{
  "model": "image denoising model",
  "dataset": "retinal OCT scans (Kermany 2017)",
  "train_examples": 24607,
  "image_size": 32,
  "crop_scale_min": 0.7,
  "horizontal_flip": true,
  "translate": 0.06,
  "task": "denoising",
  "loss": "l1",
  "noise_std": 0.2,
  "arch": "unet",
  "norm": "batchnorm",
  "activation": "elu",
  "widths": [96, 192, 192],
  "blocks_per_level": 2,
  "block": "basic",
  "attention": true,
  "upsampling": "pixel_shuffle",
  "init": "trunc_normal_002",
  "residual_init": "scaled_by_depth",
  "optimizer": "adamw",
  "lr": 0.0025,
  "beta1": 0.9,
  "beta2": 0.98,
  "eps": 1e-06,
  "steps": 14800,
  "batch_size": 96,
  "epochs": 57.7,
  "lr_schedule": "cosine",
  "final_lr_fraction": 0,
  "warmup_steps": 440,
  "weight_decay": 0.06
}
Rows from block 9, named by matrix and row number. Rows with one number belong to one channel. Each number is 128 + 24 x the weight over its row's rms, rounded and kept within 0 to 255. All counts start at 0. Numbers have three digits each. After the name is the row's rms in percent of the matrix's.
# convs0: first 3x3 conv (model.decb.0.1.convs.0.weight, 192x192x3x3), inputs 108-125, a 3x3 kernel for each
# convs1: second 3x3 conv (model.decb.0.1.convs.1.weight, 192x192x3x3, transposed), outputs 108-125, a 3x3 kernel for each
convs0.60 088:123118120096105122104107125115100105130087102128102112091117102100100119104127116120115120119101109106102092147141130147132135134135137114123102101134120107114108126108105126117104092104125127117130123145140113123140097109099106081071082062074135122125146130121155120117118119125119104108117087109126140133126124140125116120120141137125130134117146129131147151126146143113116141145137132154148153155165161080078092092114099078072076129126116125122113128104109107130117100104110086059080
convs0.61 092:143139159160170150145153142152162148164174159162174141142140132161167132123136124154157146163164171142160164153167157140157145133137146174177141153188160148177143162152134159154149148143137145135136135138165125141137136164159145168162119151153140150148162149170131143149143144143157158147135143149134146143130135121116114121125146134142137128116132138147152138137140125130146132145159141141141137129126134156154123164197160131162144133133140159142150159148157158170172171159165147150140
convs0.62 075:124139137131110129100115133125112112136128122154104094115132123095126140121129134140120097100084078105086075101109089126129108118106107089103108116123097094109074101121118121135143131123134115132139112122113114124099117098085118115093132117141095095108115110133109125128101109114104107132118110102123130099139143103115133108110097134111108123105141123095117113131087118115116139105096101116111102107121103143102111102101106089116107127117125102096091097104130124107127106117099135119107
convs0.63 088:155162139153148157155153145164148152158160161149176155141137148151160150109134125160159176163174163135162161149163158150151164141160140177179140158170163128141142128163125141145125118133128147149146155152160141153152163162150138155159120136142167144152147166156143150142140143148144141133134153126137165138134140154130135107119138138128132139132133131134151139127134134122142146162161153128146157132150129165173140167178171126150146152159152158141165149148158155177163162157157143149130
convs0.64 092:109092098109107110130128127107097093100070101114093080123099094114106084102089081098113101091065081099071096127132138135130134166138128105123083105100089097093083114125110114103105128118110135147134150155167156170161088106121093105101094086102121138128130116128128119103119107105114103118120115115141121112113146133119123118124139130119140127128133122150162150136154147139155148133129122145134117144135135060077073082095075072068061110117124132127136145136125129103097115101104106111118
convs0.65 107:123125149088092085125123129104093101088084093102109118152156162167167164174151157077083093082092101084093118145142135157138141155114122100110093108118083124149131119130116123117102131115112139138125150136130139134151113115133123124144132124142147123134158132148152128159086076106082091098133137120126128132112117092127105124134152143136134146130127129132135143119109118124109140137140138132130124130118136112136114153157127132132139132109100129115117130129120140132163124128134138149131
convs0.66 134:124131097146155110163184133141137140159134136162155142127123123098095094088099105161132144155133134142141151162155136141135130144131135126143129124119109130103078148139118131121109123115097121125135141135128164144140136135140134132133132125126141130144119122141087095116106130110116139117106139101141138110141155140113156129122126125110118155095124142150155153159177174158194163135125118118116117128122117131132138104112113079088107154125149169160169166142168114129093102128080109129098
convs0.67 087:158154146161160152144164145149170135174156159173147159140149119144154159120135128149174158160182168152146153150162146144151162152178158169180137174161157149156151140138133144134138133136123147157178159167184151163165166164154150177160133152159155141139152165173128129161138142142142134132132141132160134147153136135127133138121146123114117136132117129135165125144141135124126138140124138126136137130155146152156128171181164125163134167135144157157142146149155159152151138167158126143146
convs0.68 092:153151140150154147152156138171163154176186168160180158123132128129147147118122118152177161165173173146168161139159153144158152145144134162160140158174150130154135149174152147147151146160143130137145142139133114141136148139131130163141110141127133148138148160147135134148130165133150150158140146120132150135142158131124144117141135136133140115129120123133149127132143130119142126134152134159140156130137137163141123165180175134157140142129125134142141135143135157163153160176153133151136
convs0.69 091:153153140154147145141153154156163154172173153153159155141136123138163141134139131156171165170166153125154150144146140144141149126120128151162151149161159133153152150147143148151138129147122149133136117151137112128136148161130158163167111132125149167160175175181131135163152161133153149131114144137118152139118133130135137122132123134122139148117125121129138135112128122130129134135150146141148134131120127134173130178207163121163143157152149141132154175141175164170161154171147118145140
convs0.70 089:148148150153169148157156146172156151171162141165171176130148140153168138124135129163174169162168166141159171155181174164163180146161167158165153145157162148135137143145136156148131121154130159165151150144168143134165159161163161161164134148139143146131151135170140139127128143132143156136147135140143143148148152143120140133118134120128144130122124118139137127134155140127134142157157143159153156141137139139159132156180172119154134133143146142148141141125155163171153141162135114133130
convs0.71 128:128135093142130121131111115113110144105122137111102103169138125154127093130142129126132144133136124101096079160158134150128137114117106139116119113104097090094097111110111116119136117119138192163135183119093141131100129123109117121140107127142123141128156154128122110113114102127116102118137117127132137130133152132149139137138142151131127114107114089145149143155158144126128118142144147145146124130130115138167152094145147101112112168139128172135114134125143111098113094099108147130108
convs0.72 156:123110123121118122138125135148156134139152145141148151148165155151151150186180175117130134133135146155163159131123124120110126124113124114101122134097114141106134127129150135130131123121124093106083103107091121116113151146146129122132139127125121134152130136135144142142136136145131126133149143158105105115094083110114099125116135132118130140125133126070074096062066083079078086161150146132146144150146145126122143110087101133113117115125116132139152136146142125122135120101125146126142
convs0.73 092:146151145150164134156147155157153133160168160158163155133148136148151148117130129158176150163176158142150136140154150129149150132153143168177135146179160139149143150167127142134141138139142128141126126141136125121138134149149128154140109124137153173167176177170152147156161153156143160140134144136147138149130139136117139119138145134131127137127132142145158134126132151134141139142142135136151146117135136154144133181203174130163148143132142150145152162152160164171151160161158134142152
convs0.74 065:128112108112131114108104078151109129158115123127135127105113099079084098104098119157139118128120106109112093122088127128119137114123097093086088121115119096100075109110112135114116128113119096110108102107094124118116099096083080069070062088087126098089097096108110099101129131126102109143092093125141146129136134104131114142134146123121114117120123136125141115126133136098128127108089121106117098102110090115113134099116117079113118107121118107100118108099123096115116109118124121104081
convs0.75 110:107107141131125132152138137131124126122109093112095091112122131109117117114121114128123105096085060102088075105129132112118119130144146154138154144135164132132137120115147137129158143132144127133106117114092134123096106100074091090065114113099155179159123146120105121129128129162147136155155144150127140128120106108131118108138131138119133135114132155113113119124099115161134144134143142117119131107100111124117088127111095118118103121141139130134121135138123110119157144161178155151180
convs0.76 150:110104125098100095097088110148159142146158151139151145169175172159176173172176180127135128137154150145159154165166165155159169156155156127105143113083118121101128106119129118111122114099118141177140130139130151157145154141133136126117150137134158160162139156155160168156102094110098091099106108109103092112100086103119098113126133143143133147145143140101090122107077090123089095180177178178183176158160153149132157108105116155135152115138128124135125131144139120109136098095110124114134
convs0.77 073:111096143103133119101113101099087099112094090113073086119111116132138144135133129088067114089057067110078084121117104113101108114116101108134105107129100091104063123128127120121132109122120141139126105117100093109107143142109108120106119127139095116088107101124094118141101110113111112125118108106119104114113108112093126117114101107116115129108138120094110080106102084096116133115121091128121089125124093105108107102113105141126139127143129110086111119108138128117118116128111114110115
convs0.78 116:123101093113122118149159162123089115113099112134118128135134143120139121098089093122124151119120143109084124131140131134132129148139127130119090116133102090096087134130108122117104139129132159169159158165176140148146090129138106113125104101105089098132121124119142110100097073080123119117139127143108104103126125137133153144116118120123118122135125145112104115111135147140180170132135125135137124148131147073100099092106105112126116109099131121122139136113116140132109121100119100114112
convs1.60 072:136132166111109129126132135158157140162161143176163156150142131150154139136138126130128119136137117160167140105104117095082101116057073110112143090084111109119132170166167152140146149142142132137142092072105084019061133114121142133140132123132123126104167170141128114102136118151131127141135132146102105125123131130109117112135152137136169143161186150119133146114119126103074091136140133139150133116121116150144112163166130148156143110098084133128117101113122124124150087090116117130143
convs1.61 063:111101118081076089123102114152145130155167151124145143120131108132148137114138129140131125144141138136148145114083104107088104118106131103092123094059077144105113123121130100093091107084096134103143099071093135102125091088111117112133141130149129098120134113124137127132138120146121100113134112121133111139096065092131091111180195165161191179126150150128106139099075111137106134126127137124126137120114119141151129155187172115154145124144136130149146105129118112102126095070090127091112
convs1.62 063:116119114095122137112130162172169172179158182139127142103090107102104129133137160143153148165164143141136108090104121094102122130126131126104116126096125111094128107109139075082142104106162158152145128120114100092102105111103088101064097114105121137140112141127131145154126124114109110122101105136116133119094141117130176161159164154198183138198180148111128127104129111112137141131112117126118143145141160132134132133135127151158152141149138137153140146154153124123147117114133109097102
convs1.63 061:114125140089090101118109117149149144152163157124147134112122098132148127129148119130130119141136141128141144119090114100081100110089121108111130090071086131102110131133137100098089100093093127106140097065096113075113106093112112092119137106136118088108131110122154138136132117141106095106117104112146127143110081106126098117164170144165180164126151138125103129097077105116101125129130135133138135134125127144159131155180160127155146121136129118133136110132120121112125091072083123100110
convs1.64 073:135116152120102123129110107128117130144152150170175161150124120164162140143141129128115126131120113144142110095100117087077101114078101094111142093075102133102109151153154134141125122112102107103149090091130141107131136118099143133136148146158129126129140155146098107102131122144111100126130116128119104106124120114095110100138149117119131113103117125133124125122112109111094101128120127148143132120119099131129096156170148134159165091104104110112127099115146112113130078076094096090106
convs1.65 128:131117114103089082106094086128122116122134116124146132139136147133135137130136135086103103121148141141162155104070081120096104156139142094110105106103105127106107122134102111116089126120109173140175135110136147118128086070102122097127141113131141126143124131131140152147117093118116105121140126138147141145124120115102110104144148152168178201153165171144138151124124134129126127125114123117116114138150147123115126119111121117111109123113109143131121124128113135129122119115122107101123
convs1.66 163:126125124119125131124121129107088090101083090117111119129134141128141151112119131104086104120094103119103103133153147119122117109105102124128141118124135134127140144140143139141143120119124131127124138140127144161139176187165167176151135144106149153150153159154125136119132131132136138137131128129111113105098096087090082073109108138092077111078050090089093107079072086072056063124134134108118122113128132150156143158160153139133126140136144156144149142122128109099104104099107114098120
convs1.67 058:115118129098086098125112118150158144157161153124143123105120099127142121118129113138139134145149143125135137117089109099074094118097115114103120089069077132107114126126133105097084107092090131101132106058092143096116090087102109085110125108127114090113131101119159131124131117138115101108119105116141119136113076099136101113162173148162177178118147143124107123097073110123096123120118127130130128140131124143151132160176166116139133122140143122123130108127128126110118097067084124099114
convs1.68 065:123129137088085096128113126149144136160164149138149138141139124145165144140148139119114099137131130132141139112092116095076105107091118124116137092068078122099107141139150104098094108094100141106143095062096119082110099100118112105136121113138110094120133111128159138143135117139110091102124101113137126149113084107142116140150153127166178165128152136122109126102079114131112141140142149151149155147138136152161147165187176131156154133145147132143141118139128131115136101079097128100110
convs1.69 065:110116131094080096120103113157144138167169161143151143112107093125142126131145133129118113129128123127135127130102121111090111121115136115115137086065083129093112125118129099084083102083090153126170107074111132092127086079104098093121136120144116085109116095109143124124127119143110092104131111123134114129092064091131093112179188156173196183139159148130117135099082112120108138130125136132129135122124122134140115157184170130162151120134139121130133115130115124117139102073096117094116
convs1.70 061:117120130092087093124115115142150141147159142129145133131135108143158131131141123121125126129139146132141145110089105092075098110087113113109132084063081125096102138133136104093086108087087129100130097064099122082108093081100111093118119102133126098116134109121155131135127114137105095098112094102131118141108077106137104122157159139159174171127146143120099119105080109125105135134139133144140133140135122155164137162181178126152144145154156129145147120135137123100115097077079126096113
convs1.71 172:146110090163143135149155151123120104140145121118123108156153150135148149124152162117112106141155145155147136141126120122125113129156145104111101072105128133139144111105094105118120105107115177125094149118091100095087134140165164134138117102100136114116149135118127134119132108112124133140130123115119119126196166148144123105143133138120126137112108101134127126160139132139116096138129116131145126131154149135149167155154151133143132128118138166154148149165157159151135117111112089087104
convs1.72 183:166158143161159141137139128109109122113111115115112117114115106099100096099107109111119128107104109100091098125124118128143138149163157134152135152160143128135125176164145163160147138146138163161160162162162156162160107102093107105097127115104128119123111107113110107111157158144156156149141147141169161153152147151138138140133148140126140149144162167159162152148156156154169168098095096083080086087088097105097093101098100114114108136134140155153148156159143140149137146161149143159152
convs1.73 063:115118128092086090119105115160147139163169163141154153120120102133145134127143138125121111133131126132137137118092119105086105111100128107114137087063076132097106135130140108097091114100095138113148099072107131085116091083102109093121129122140124085112124099117149129134137119144124101113134109122143120140103074103135101121175190156180201178136164148129115133101087117133111134128130141131135135134122124138148125159185175126156147126137137124129136103125112124113133098073097128099119
convs1.74 054:129120125096118146102129169137142148156138161130123141150133153139141170147154177133129113155135127150141145124149158106132140149147135118094106104099130114109137118121160096103179103121177149145132127129112112124128146153128129140096115123090144149159147162144132146148136138140112125157089104145124137112128159130123160152140146139164159135185168151131144139127141128111137130154140138147140163142139159172170160166171145174171159139146140159166163153161164134127162111113146108104117
convs1.75 121:108103133097114167096113170128111122134125137132123135095090105105109128116116132135130123130121106116111101113136149126145153149160160109114137130124155101098133096093146106130192117146203173170142142144118148158131125137104132150097181185134157160143114127111119129110120123124118127160117128169128120097096112090131142136142160141152156137148155154149143118132137112147154145102095114097097131101106131100109092123133113150146124114137128106127114122108106102121140123142164116123147
convs1.76 159:145137132149157152147156153110122117104110102096098102122138127099109098109122110110125121119118111100088097126131128131149146146165152148153150168169167157152147165157145178175176170178181178190169157171158140155152120106111142128133141128129122124123097101100106104110150142138160160161163165166157154152148150151141145147112133118109124118114133121165168150156163151154164151108111118099101109107107114116109110110107104130128121126123119119125114122133118146163145149169157147165150
convs1.77 062:127127124097110125111123139163166176163166180125123134097084104118114125157153154120146141146167146130142118091091121111110123143130135131115108118094110118091113100097110075074103099107135174170170131116120091084093083092092091103084120127121110122139113136136137155153112108108110112123107111135110128127095132124126168151159167150198207168200196169107125129107138123114149147108095107116110132142138158125123130142134132146150158140147137143149144144150143148137142119111125109098106
convs1.78 126:141144153130124132107105087129119133140144147173183171165151144167156134139135121114110132126133134135141131114098114094080094122096113093123130105114112133108092175194187157166138101103079119101133117111142163139159121098085097081082118113128152135147146148155119130135117114131113106113125114109149130125131109114103109111130127101114112102114120146120097106118095098133114127129123131146140133144134114133124098134135123102118131149149140124120132102125147124126121093090089101087094