A small image denoising model, trained from scratch: arch unet.
Rows from block 3 of a small image denoising model, named by matrix and row number. Rows with one number belong to one channel. Each number is 128 + 32 x the weight over its row's rms, rounded and kept within 0 to 255. All counts start at 0. Numbers have three digits each. After the name is the row's rms in percent of the matrix's.
Before each channel's rows are labels from the 100 images, of 14976, where the channel reaches its highest value: "top examples" is what is common among them. Only what is clearly more common there than usual is listed. The data: retinal OCT scans (Kermany 2017). In brackets: how many of the 100.
# convs0: first 3x3 conv (model.enc.1.1.convs.0.weight, 192x192x3x3, each kernel summed), inputs 128-191
# convs1: second 3x3 conv (model.enc.1.1.convs.1.weight, 192x192x3x3, transposed, each kernel summed), outputs 128-191

top examples: finding: choroidal neovascularization (96)
convs0.112 126:132115120139186128148128102123105125140153138127146104151147155175123144146207154184148227131136108133100160134112110106108140169179089163133155131150128092200149140125146155135165129165129098
convs1.112 123:157159171104097093083127173184172151119117103109071093083090114183155139122087130105112105115170138134121101153153117148111129133124147117123089122120129122085112108116080182177091126085122140

top examples: finding: choroidal neovascularization (93)
convs0.126 113:135137119153140141169174171132118125149088144136174085157139121120102128147174130099146173125094159098142202154127160120150155139128176133137104128151163111185134126147173096139175155120140183
convs1.126 111:118175149109084075127076153150170148124134108135104087064085083168120141103081068112083073140158165121122091166100116126098121116119088103100087127161115103054132104117075164161090131120120125

top examples: finding: choroidal neovascularization (75)
convs0.28 108:075142057134170170197111127134123134081097147137145081117168147102127113069115116127097161128105083113133106062102170122116110117121153106111197090113067068132129133112099112148167097124190092
convs1.28 115:092158176101018098127135174155143146072087081144103135081079126151130121112080115109091077152136172133111065196115091148057130135099127119152163137114094136101120103097096169145151137103099148

top examples: finding: choroidal neovascularization (75)
convs0.5 120:050093091129148143181127061068093136089085126135137104112146170080112108124125135131197155087073085158107122083139155138094085097140131132138084118155111096141113134103091105122193151141150075
convs1.5 084:146150132110061122147098119155145086156149147151154143105093114143109129132133194093097077213149123160145071167146135170141159122110120119138136181095120118082088139139134141132151162075109113

top examples: finding: normal (95)
convs0.159 062:125133141117170140169097113137095072111126150075126136155115092057085174106185092082105156087121105108123159102137126078108150115094128117181132091085096131104077156107144093085093113087097150
convs1.159 080:168150174089103095084179182171172160105131094083078092092110130197153142086085102086098081122163166114106100127150113161114111155110150128120085166152112126115105094103103198180114092110118136

top examples: finding: choroidal neovascularization (90)
convs0.78 096:171134151125133149087160186149145099160127158094132147161113057177119165147153119142122046103126191077158144200174160132122140138140186104097124140107150154141132108144133142139108123098135200
convs1.78 089:111115155162126130165064134098130141122127131147121137122146142147163081142130121162184130083149094161105126062066123083078188088139065185133115045091098157082157192156119154141057106157132074

top examples: finding: choroidal neovascularization (96)
convs0.162 133:144110124149192139165128111125104122151157139133142119165136149172117145152217137178153223147150117120095131127107106111115131172173098151144153125129148102184134150129125157138162135155137088
convs1.162 133:180170172101103097088117167183163147126104106109074090081098110188152145116081116107103109108165155136123111160151136152110136127120148111108094128121118121076120101118078184175097130093130132

top examples: finding: choroidal neovascularization (94)
convs0.88 109:171145160142210180173150190169146127134110159136175156190162134153109161167171131128141159139089136113169208153131139139153153165170158149176141107116183140180141154127131133132153142155172159
convs1.88 108:171158164096109064070088158132140142130142113106084091083102072178133137082097095102096098098163157104095106154117088117093139143116076101103064155150099131066113088115078181149057119098103112

top examples: finding: choroidal neovascularization (94)
convs0.26 115:099133122151174159173192160160131128125111182114176097148163116153111134155167159108161120152109166102136171104130151150157148138142201182154116131130155116155115147116169135130152163099149187
convs1.26 103:154134150090087071089096145137167145123141101105108100078110085176123134097100016116054078122165185113093092147102101117096107124107082085077099124169120108083126096120088173169086114110130117

top examples: finding: normal (86)
convs0.105 077:117141080134165127187090096132110128085070156146141104155122125074097131105162110094095175062089132116133141091159114124122164112109112110180161107123088100114107150099140097100107103125114113
convs1.105 105:191149153086110095079163182162166159118110118108085120102070103175123155102090123075091077136148166109117103169190111157109098131124135129131125169143126105103084081102115170158114132077115149

top examples: finding: choroidal neovascularization (61)
convs0.22 111:048100061119107149160149112084110131096100088166151069105169169049089102090114118130111207071078087160127146118146145132093109108114165097135104094175088084151127120135125084097193121154150126
convs1.22 111:115179121129080107160097159173126145135175143148125108072096099158107142142098155105095089206110158095134067169121150166125111130141122101159079166152147096078117116132085146167130163077101132

top examples: finding: choroidal neovascularization (94)
convs0.42 104:121109120163125132142180125110086121119119125142147089151132131119101127125162100137112164103080137131109199165148156109116110153125127122147105138170115117217129114148135112102153161131147145
convs1.42 099:074171112136110088154088171153137170106198151117134070071101117137117129119091105105105063146123109108119063135120119128115089147150069122137050153162141099070133117115087150173093102094103110

top examples: finding: choroidal neovascularization (96)
convs0.44 096:169121145156186167134160147154112110172162161110131124179115145157121167164212138122166157153148130130134141143145157143147132178154146185166118144108182102179124184120140137135162156111148123
convs1.44 088:200165155105136098094116135131166142149105116082091111097098090185132146109081098124105099114174128144088109138154110144105125134103153106072070140113094142058120105100097181158051135105096133

top examples: finding: normal (89)
convs0.127 061:138141124118139128171095139138112088131120165087106129149091068093098180097185094079104136107117122069139142114133129134126127152112132088148083094092132152076092094091134119106054129067098177
convs1.127 075:160142175097096107084157177173183162097117093087079097105102140186174150068080085083108091103169166118105102131155095153107126149102141114140103167157106146108089103092098196176114085098115144

top examples: finding: choroidal neovascularization (84)
convs0.190 074:169100161111143102139173143165213169174148131126155125086150120174127094168139183129167120168221164134135136130156131159117125114119153180144061171134152148077135125152183169179141130112139159
convs1.190 073:169081055148170135140136086087101100178113183079138137147149154089098112122149061160127131092100104177118159091130148129153131073118126158144191058133099133165127128123141083103139096124147106

top examples: finding: choroidal neovascularization (93)
convs0.98 131:091115106121238151173146113125158149092100180126178123141172119162098156105167192152168132124140189140120120108144112126097126149171111152133213153120098136172133123125183148123132124129131137
convs1.98 119:138143154074064078096140164166170140101068092129100125074116116181121124092079128154118076103159179132127102160166119144082130078095146107100170123138098151088117115142108177174105125114126134

top examples: finding: choroidal neovascularization (78)
convs0.84 086:094124136155122097130124120086130150155098061210112085093124104120146060143150108170149155138123101151123164138091128090083147060069103158093154120200095118118222129195134124141143130179121111
convs1.84 096:114096062129174143156135075085080102158153170156118170166111129070093146152146153103119109158057103145149142169160155120152119112191129162177166126106160142162106118125139061068159127097139115

top examples: finding: choroidal neovascularization (94)
convs0.177 112:112122112135212167155171121139125162105139153120121140141163165146122133130181159185128149127127135150138123089129130117094129177194102201168180110147130127182156130113134141104130127159146111
convs1.177 100:142127175084082075074141173173166120100099090117088103093120120183136133090113159128125089100154156134113107158168084140086130101095151097133118131127102152091096111134098187168099134079091128

top examples: finding: choroidal neovascularization (79)
convs0.87 091:109151092104222149174180106127163170075109171120175116145141161097114153125124145130128086118165163171145114104165156140069103131192125158148166127133104106147102100112115116138154131125155152
convs1.87 094:136142166112057061107102153151141107099094074123108123108134115161115116084109157163129071097160141116104095132128083134057143116074150078107165126121074171097120147156105175161122125105086119

top examples: finding: choroidal neovascularization (83)
convs0.131 093:143124166134168135148205184143149125151077144096168090150099084163108136113179120107146109077140155096136183162153140112124132111153150137116134117102127145134137152146160144146126123113129214
convs1.131 080:117117131160122131175056124096123144144162149134126132119145118147151090130132053159134120114147120166095135061038124085108137088120038180122141072151092134111192180123116144150068095164155056

top examples: finding: choroidal neovascularization (93)
convs0.104 114:121101116107174117138180108099121135138116145094153120161118120170106175113177161163084169102121154124112181163149081117105123154149112127147160115122116131181157135116191144095135127146124121
convs1.104 104:130168177110061089102136197192166165107117110127098101067121120189135105102068145145128072114165140142124084101145114136098136106095146126129119119145124131086128123144094191197089115112100136

top examples: finding: choroidal neovascularization (95)
convs0.90 123:148123127116181146152157119124116118141152141121139145169130159168121153144203137182153177128131131152102122137121102110108127191178115181158159135131135128198138161105144142131168125177142118
convs1.90 112:182161174105109092093115166163161142121119119095086093089089106190154150106100107112108107087170136138102115154145116140094138130100136123112091117099108142086116103104077191169072128084109128

top examples: finding: choroidal neovascularization (96)
convs0.0 118:122100129152190158157134100119108113144174138101151151153138155161118163167234142176125218154139104120103158117124121114130126186174109165149169127123172129172150150117146140111137158164130099
convs1.0 103:170169170094091090077123160178165133115113100100087087087108123192143140089081135115110080097165162139116110130146120143111143128090148103106109129115110126076115120116090192170087110090102134

top examples: finding: choroidal neovascularization (94)
convs0.89 089:149114123117189154169191135145131155138160133115117136166123186154124136142181152164164157149134128173121107109136106142105104192185147215176119107132127105169122170097115160129146128186165093
convs1.89 079:202119147111144081063138146142154103135099113087105099118102089163122157097133085110092128097155145120084149158173079157116112144095152078104092156108116159108091082093109165148090132055109142

top examples: finding: choroidal neovascularization (92)
convs0.185 111:140142154167183153180135177141110117150100162146164133175157114128110132169197128100166212155111134098146204138119159137166163146158168129143122136148178103190134152146155111142161162124137154
convs1.185 113:142177154097095079096099165159164152138127105110091096076080083178131149111078082102080080152160161120111093163129106143108129134127104103096054148153118107065123090102080174162077136114112130

top examples: finding: choroidal neovascularization (82)
convs0.82 103:210177172147087114125129149126131172179131088118111062136113100141135147148125099113096153121135137110153180187132152120135092132123110091122111142174124136180152101172143133153124147127142143
convs1.82 119:065171110164150118203086122117121155133191163156111086122135135111124115145108143146144078132109067149143110127089179131124124118171096168140064088135119105112177144125102107133139087150148097

top examples: finding: choroidal neovascularization (89)
convs0.103 082:091136082104190192157159125155163096070088146151166161156154144128129136098134138140098091117148148138145119101143148128078143118156144135126237102100087117166105141152124131135145130131158130
convs1.103 096:107143174114055084117116174130136140046108078132099115094121135164140103069084144132118072087144131133094096135091069117044136139083137103131191115121069173100130128122093178151103111101093129

top examples: finding: normal (90)
convs0.10 107:074091105135169148173090027080102127096099127162121102140115172089105122088136152140137155069093105151111141085116128121128114090104086096145172074112053118118134156136116126071138120117106076
convs1.10 102:203135109068091132137146161159099123130116153154148150106082113140083106110109196101129034144108147143152114143173157207163118101143151136155171195159141099100104112114176119146145141101118135

top examples: finding: choroidal neovascularization (89)
convs0.166 077:135135177127130059130056096110127152129156127159098077096127114188176083109107151184149148133165142135118146082130124126088152090074089131136162129133087102089153095164134199152167112137128135
convs1.166 095:156083061122168149149175071103094108158065156166127164150132161066073127165137165138137119171066102153157111154172149119149123103163155157153184130126180140176123111149155058082186112144126159

top examples: finding: choroidal neovascularization (84)
convs0.80 097:115114109182201168205131144131106123160123165116158157169154112083104139162186137132150194157106111120147134087095154136151151148124168125148170105126167136155125182118119076093159158122140106
convs1.80 115:146170154098097095085097149154156137157142108108092106077094087178132145104095108104064087167159175102123090171125116147124130133105111091114080148127125111070111096120090180169105131107113135

top examples: finding: choroidal neovascularization (88)
convs0.191 076:083123083104179180153204152175162111098090159122127163160158148132109155111168137150103056133135146122177102114152138120090113132158178130120156121127116131142092157126124119125123157125155112
convs1.191 082:182125178110069089095090159137149139073103068115114085095142134164146105072086155131118074082168143146085094132105058149040126135081127099114148113118068156070111137119106179168114138095105118

top examples: finding: choroidal neovascularization (96)
convs0.184 130:138102117159195138168129118114114118155161129131140121164133148170113136149223144182151226144151113126099134132111113114114137186175101159144151121130151109182142152126135156135163144156136102
convs1.184 130:186163170104102096084118171183166145127100107106077093085098112185153147117084118105102109108164154132120112156154133155112137126116149111112089128119117124079115103114079183175093131088130131

top examples: finding: choroidal neovascularization (95)
convs0.62 118:095114113124199141158156098121123121134133126125151126137145157186115144148207138185134222133136108151107146128130096105113128155184108169134181127129130107191150134121165144116159130187147095
convs1.62 101:135151173102083081080129174181168143102102096111083091075111118184145130091092140106112109109165134131110106136147099140105131122107141113129104134133106135090093108122084190176088116083096133

top examples: finding: choroidal neovascularization (93)
convs0.61 098:180165148132239184166140154159162107139089174125167148198143116164128175160173096116147156136107137117162193142144154148159131171190147113142177122129137154161117125122123152151128131149178139
convs1.61 104:171165181105105069078114168139163151130129099127088107085103085182134137094099103124107097086175143125100109155136080119092145136115090114115074153146079153077116099128084189150065131113107122

top examples: finding: choroidal neovascularization (87)
convs0.111 103:105122134114175128138208163152130115107099160104194117183144153148097165134163155127158117109117166123110191153158116146120153142143202166144136149136126128172107149107203117140161118142135169
convs1.111 093:156167160110099058105080144144182148141154115097108081067106078177134135096109072128073096122184181113106097131119110136103126112101100104095101129143096103065132114109090182176061119102111110

top examples: finding: choroidal neovascularization (72)
convs0.8 100:123152092148131134196138103135169171150155137082138077117132118118112155150100134105124131141175099102151105140127172127136094166119143096118043143098147132116094105149137129165108104071122155
convs1.8 108:096123114168076145174051094105131157149126109120130147138145162117155136153140102152147132174132124159086096130093105112086158092147077154164129104125105116131142147140114129136191162139140086

top examples: finding: choroidal neovascularization (94)
convs0.106 096:092122074116212156142152114131121154114130150111127137161138141123108131120178180186123132128126133135144134103124147139104103156180128182145196111150117110198124148116145137101134125152142087
convs1.106 080:125122155079094082076152172168176132080093081130112099095124119163117130090097170120121064103156141125101085162180087149102079123100158093121137153139126151086074113135116167163115112081103142

top examples: finding: choroidal neovascularization (85)
convs0.128 073:141148142174096119119126118099163167190131093210119107085165097110157092157094137181133162152147121170157159137087141110151120099072123144119085150202126121134241149197131125164160145189129130
convs1.128 095:137100071130185140167109098092063120169130181155123135164106126075109148154136130110136109147058091138145156142152156118164114119191121170196141128118176145131106124135126060065146155093133102

top examples: finding: choroidal neovascularization (96)
convs0.133 125:135113126156192193166117129131109123161127157133170150173140122157115144165209139148157255144135120101120168137101119099142139157155111131159154105125181135174147157138127139131138152135137105
convs1.133 132:178177173100094092083113172165161160152099100105070100083097097190153140113070113108101092132163150134111118152150114143110140126122131122116073140141125124068123098118086190165090131109114128

top examples: finding: normal (80)
convs0.115 090:048085056149137143169087100115098127087093119137136072130137151039088111101135090119112171070078102116111137111132125097142135112075132105138160072122097083121102167120129064105152125125125125
convs1.115 114:172145151082095093089152176161159152125152122123086116098076101180119157113088120070075066154150161107107095164172110150118105139130120125154105165144140088094092082105103175157126123088119138

top examples: finding: choroidal neovascularization (96)
convs0.51 126:109110126139184141142148103109108137137135149113159109144148140177105120146207133193156220140131133134093151154126118101116130162177095176133186141154144109218154129125138141122169135167123111
convs1.51 116:125158169093087086083122175177173152103111101117075085073103119185155130101085143105112107106167139138118103145145112137103125116117133116129105121130117125072106113129085183172095114091120134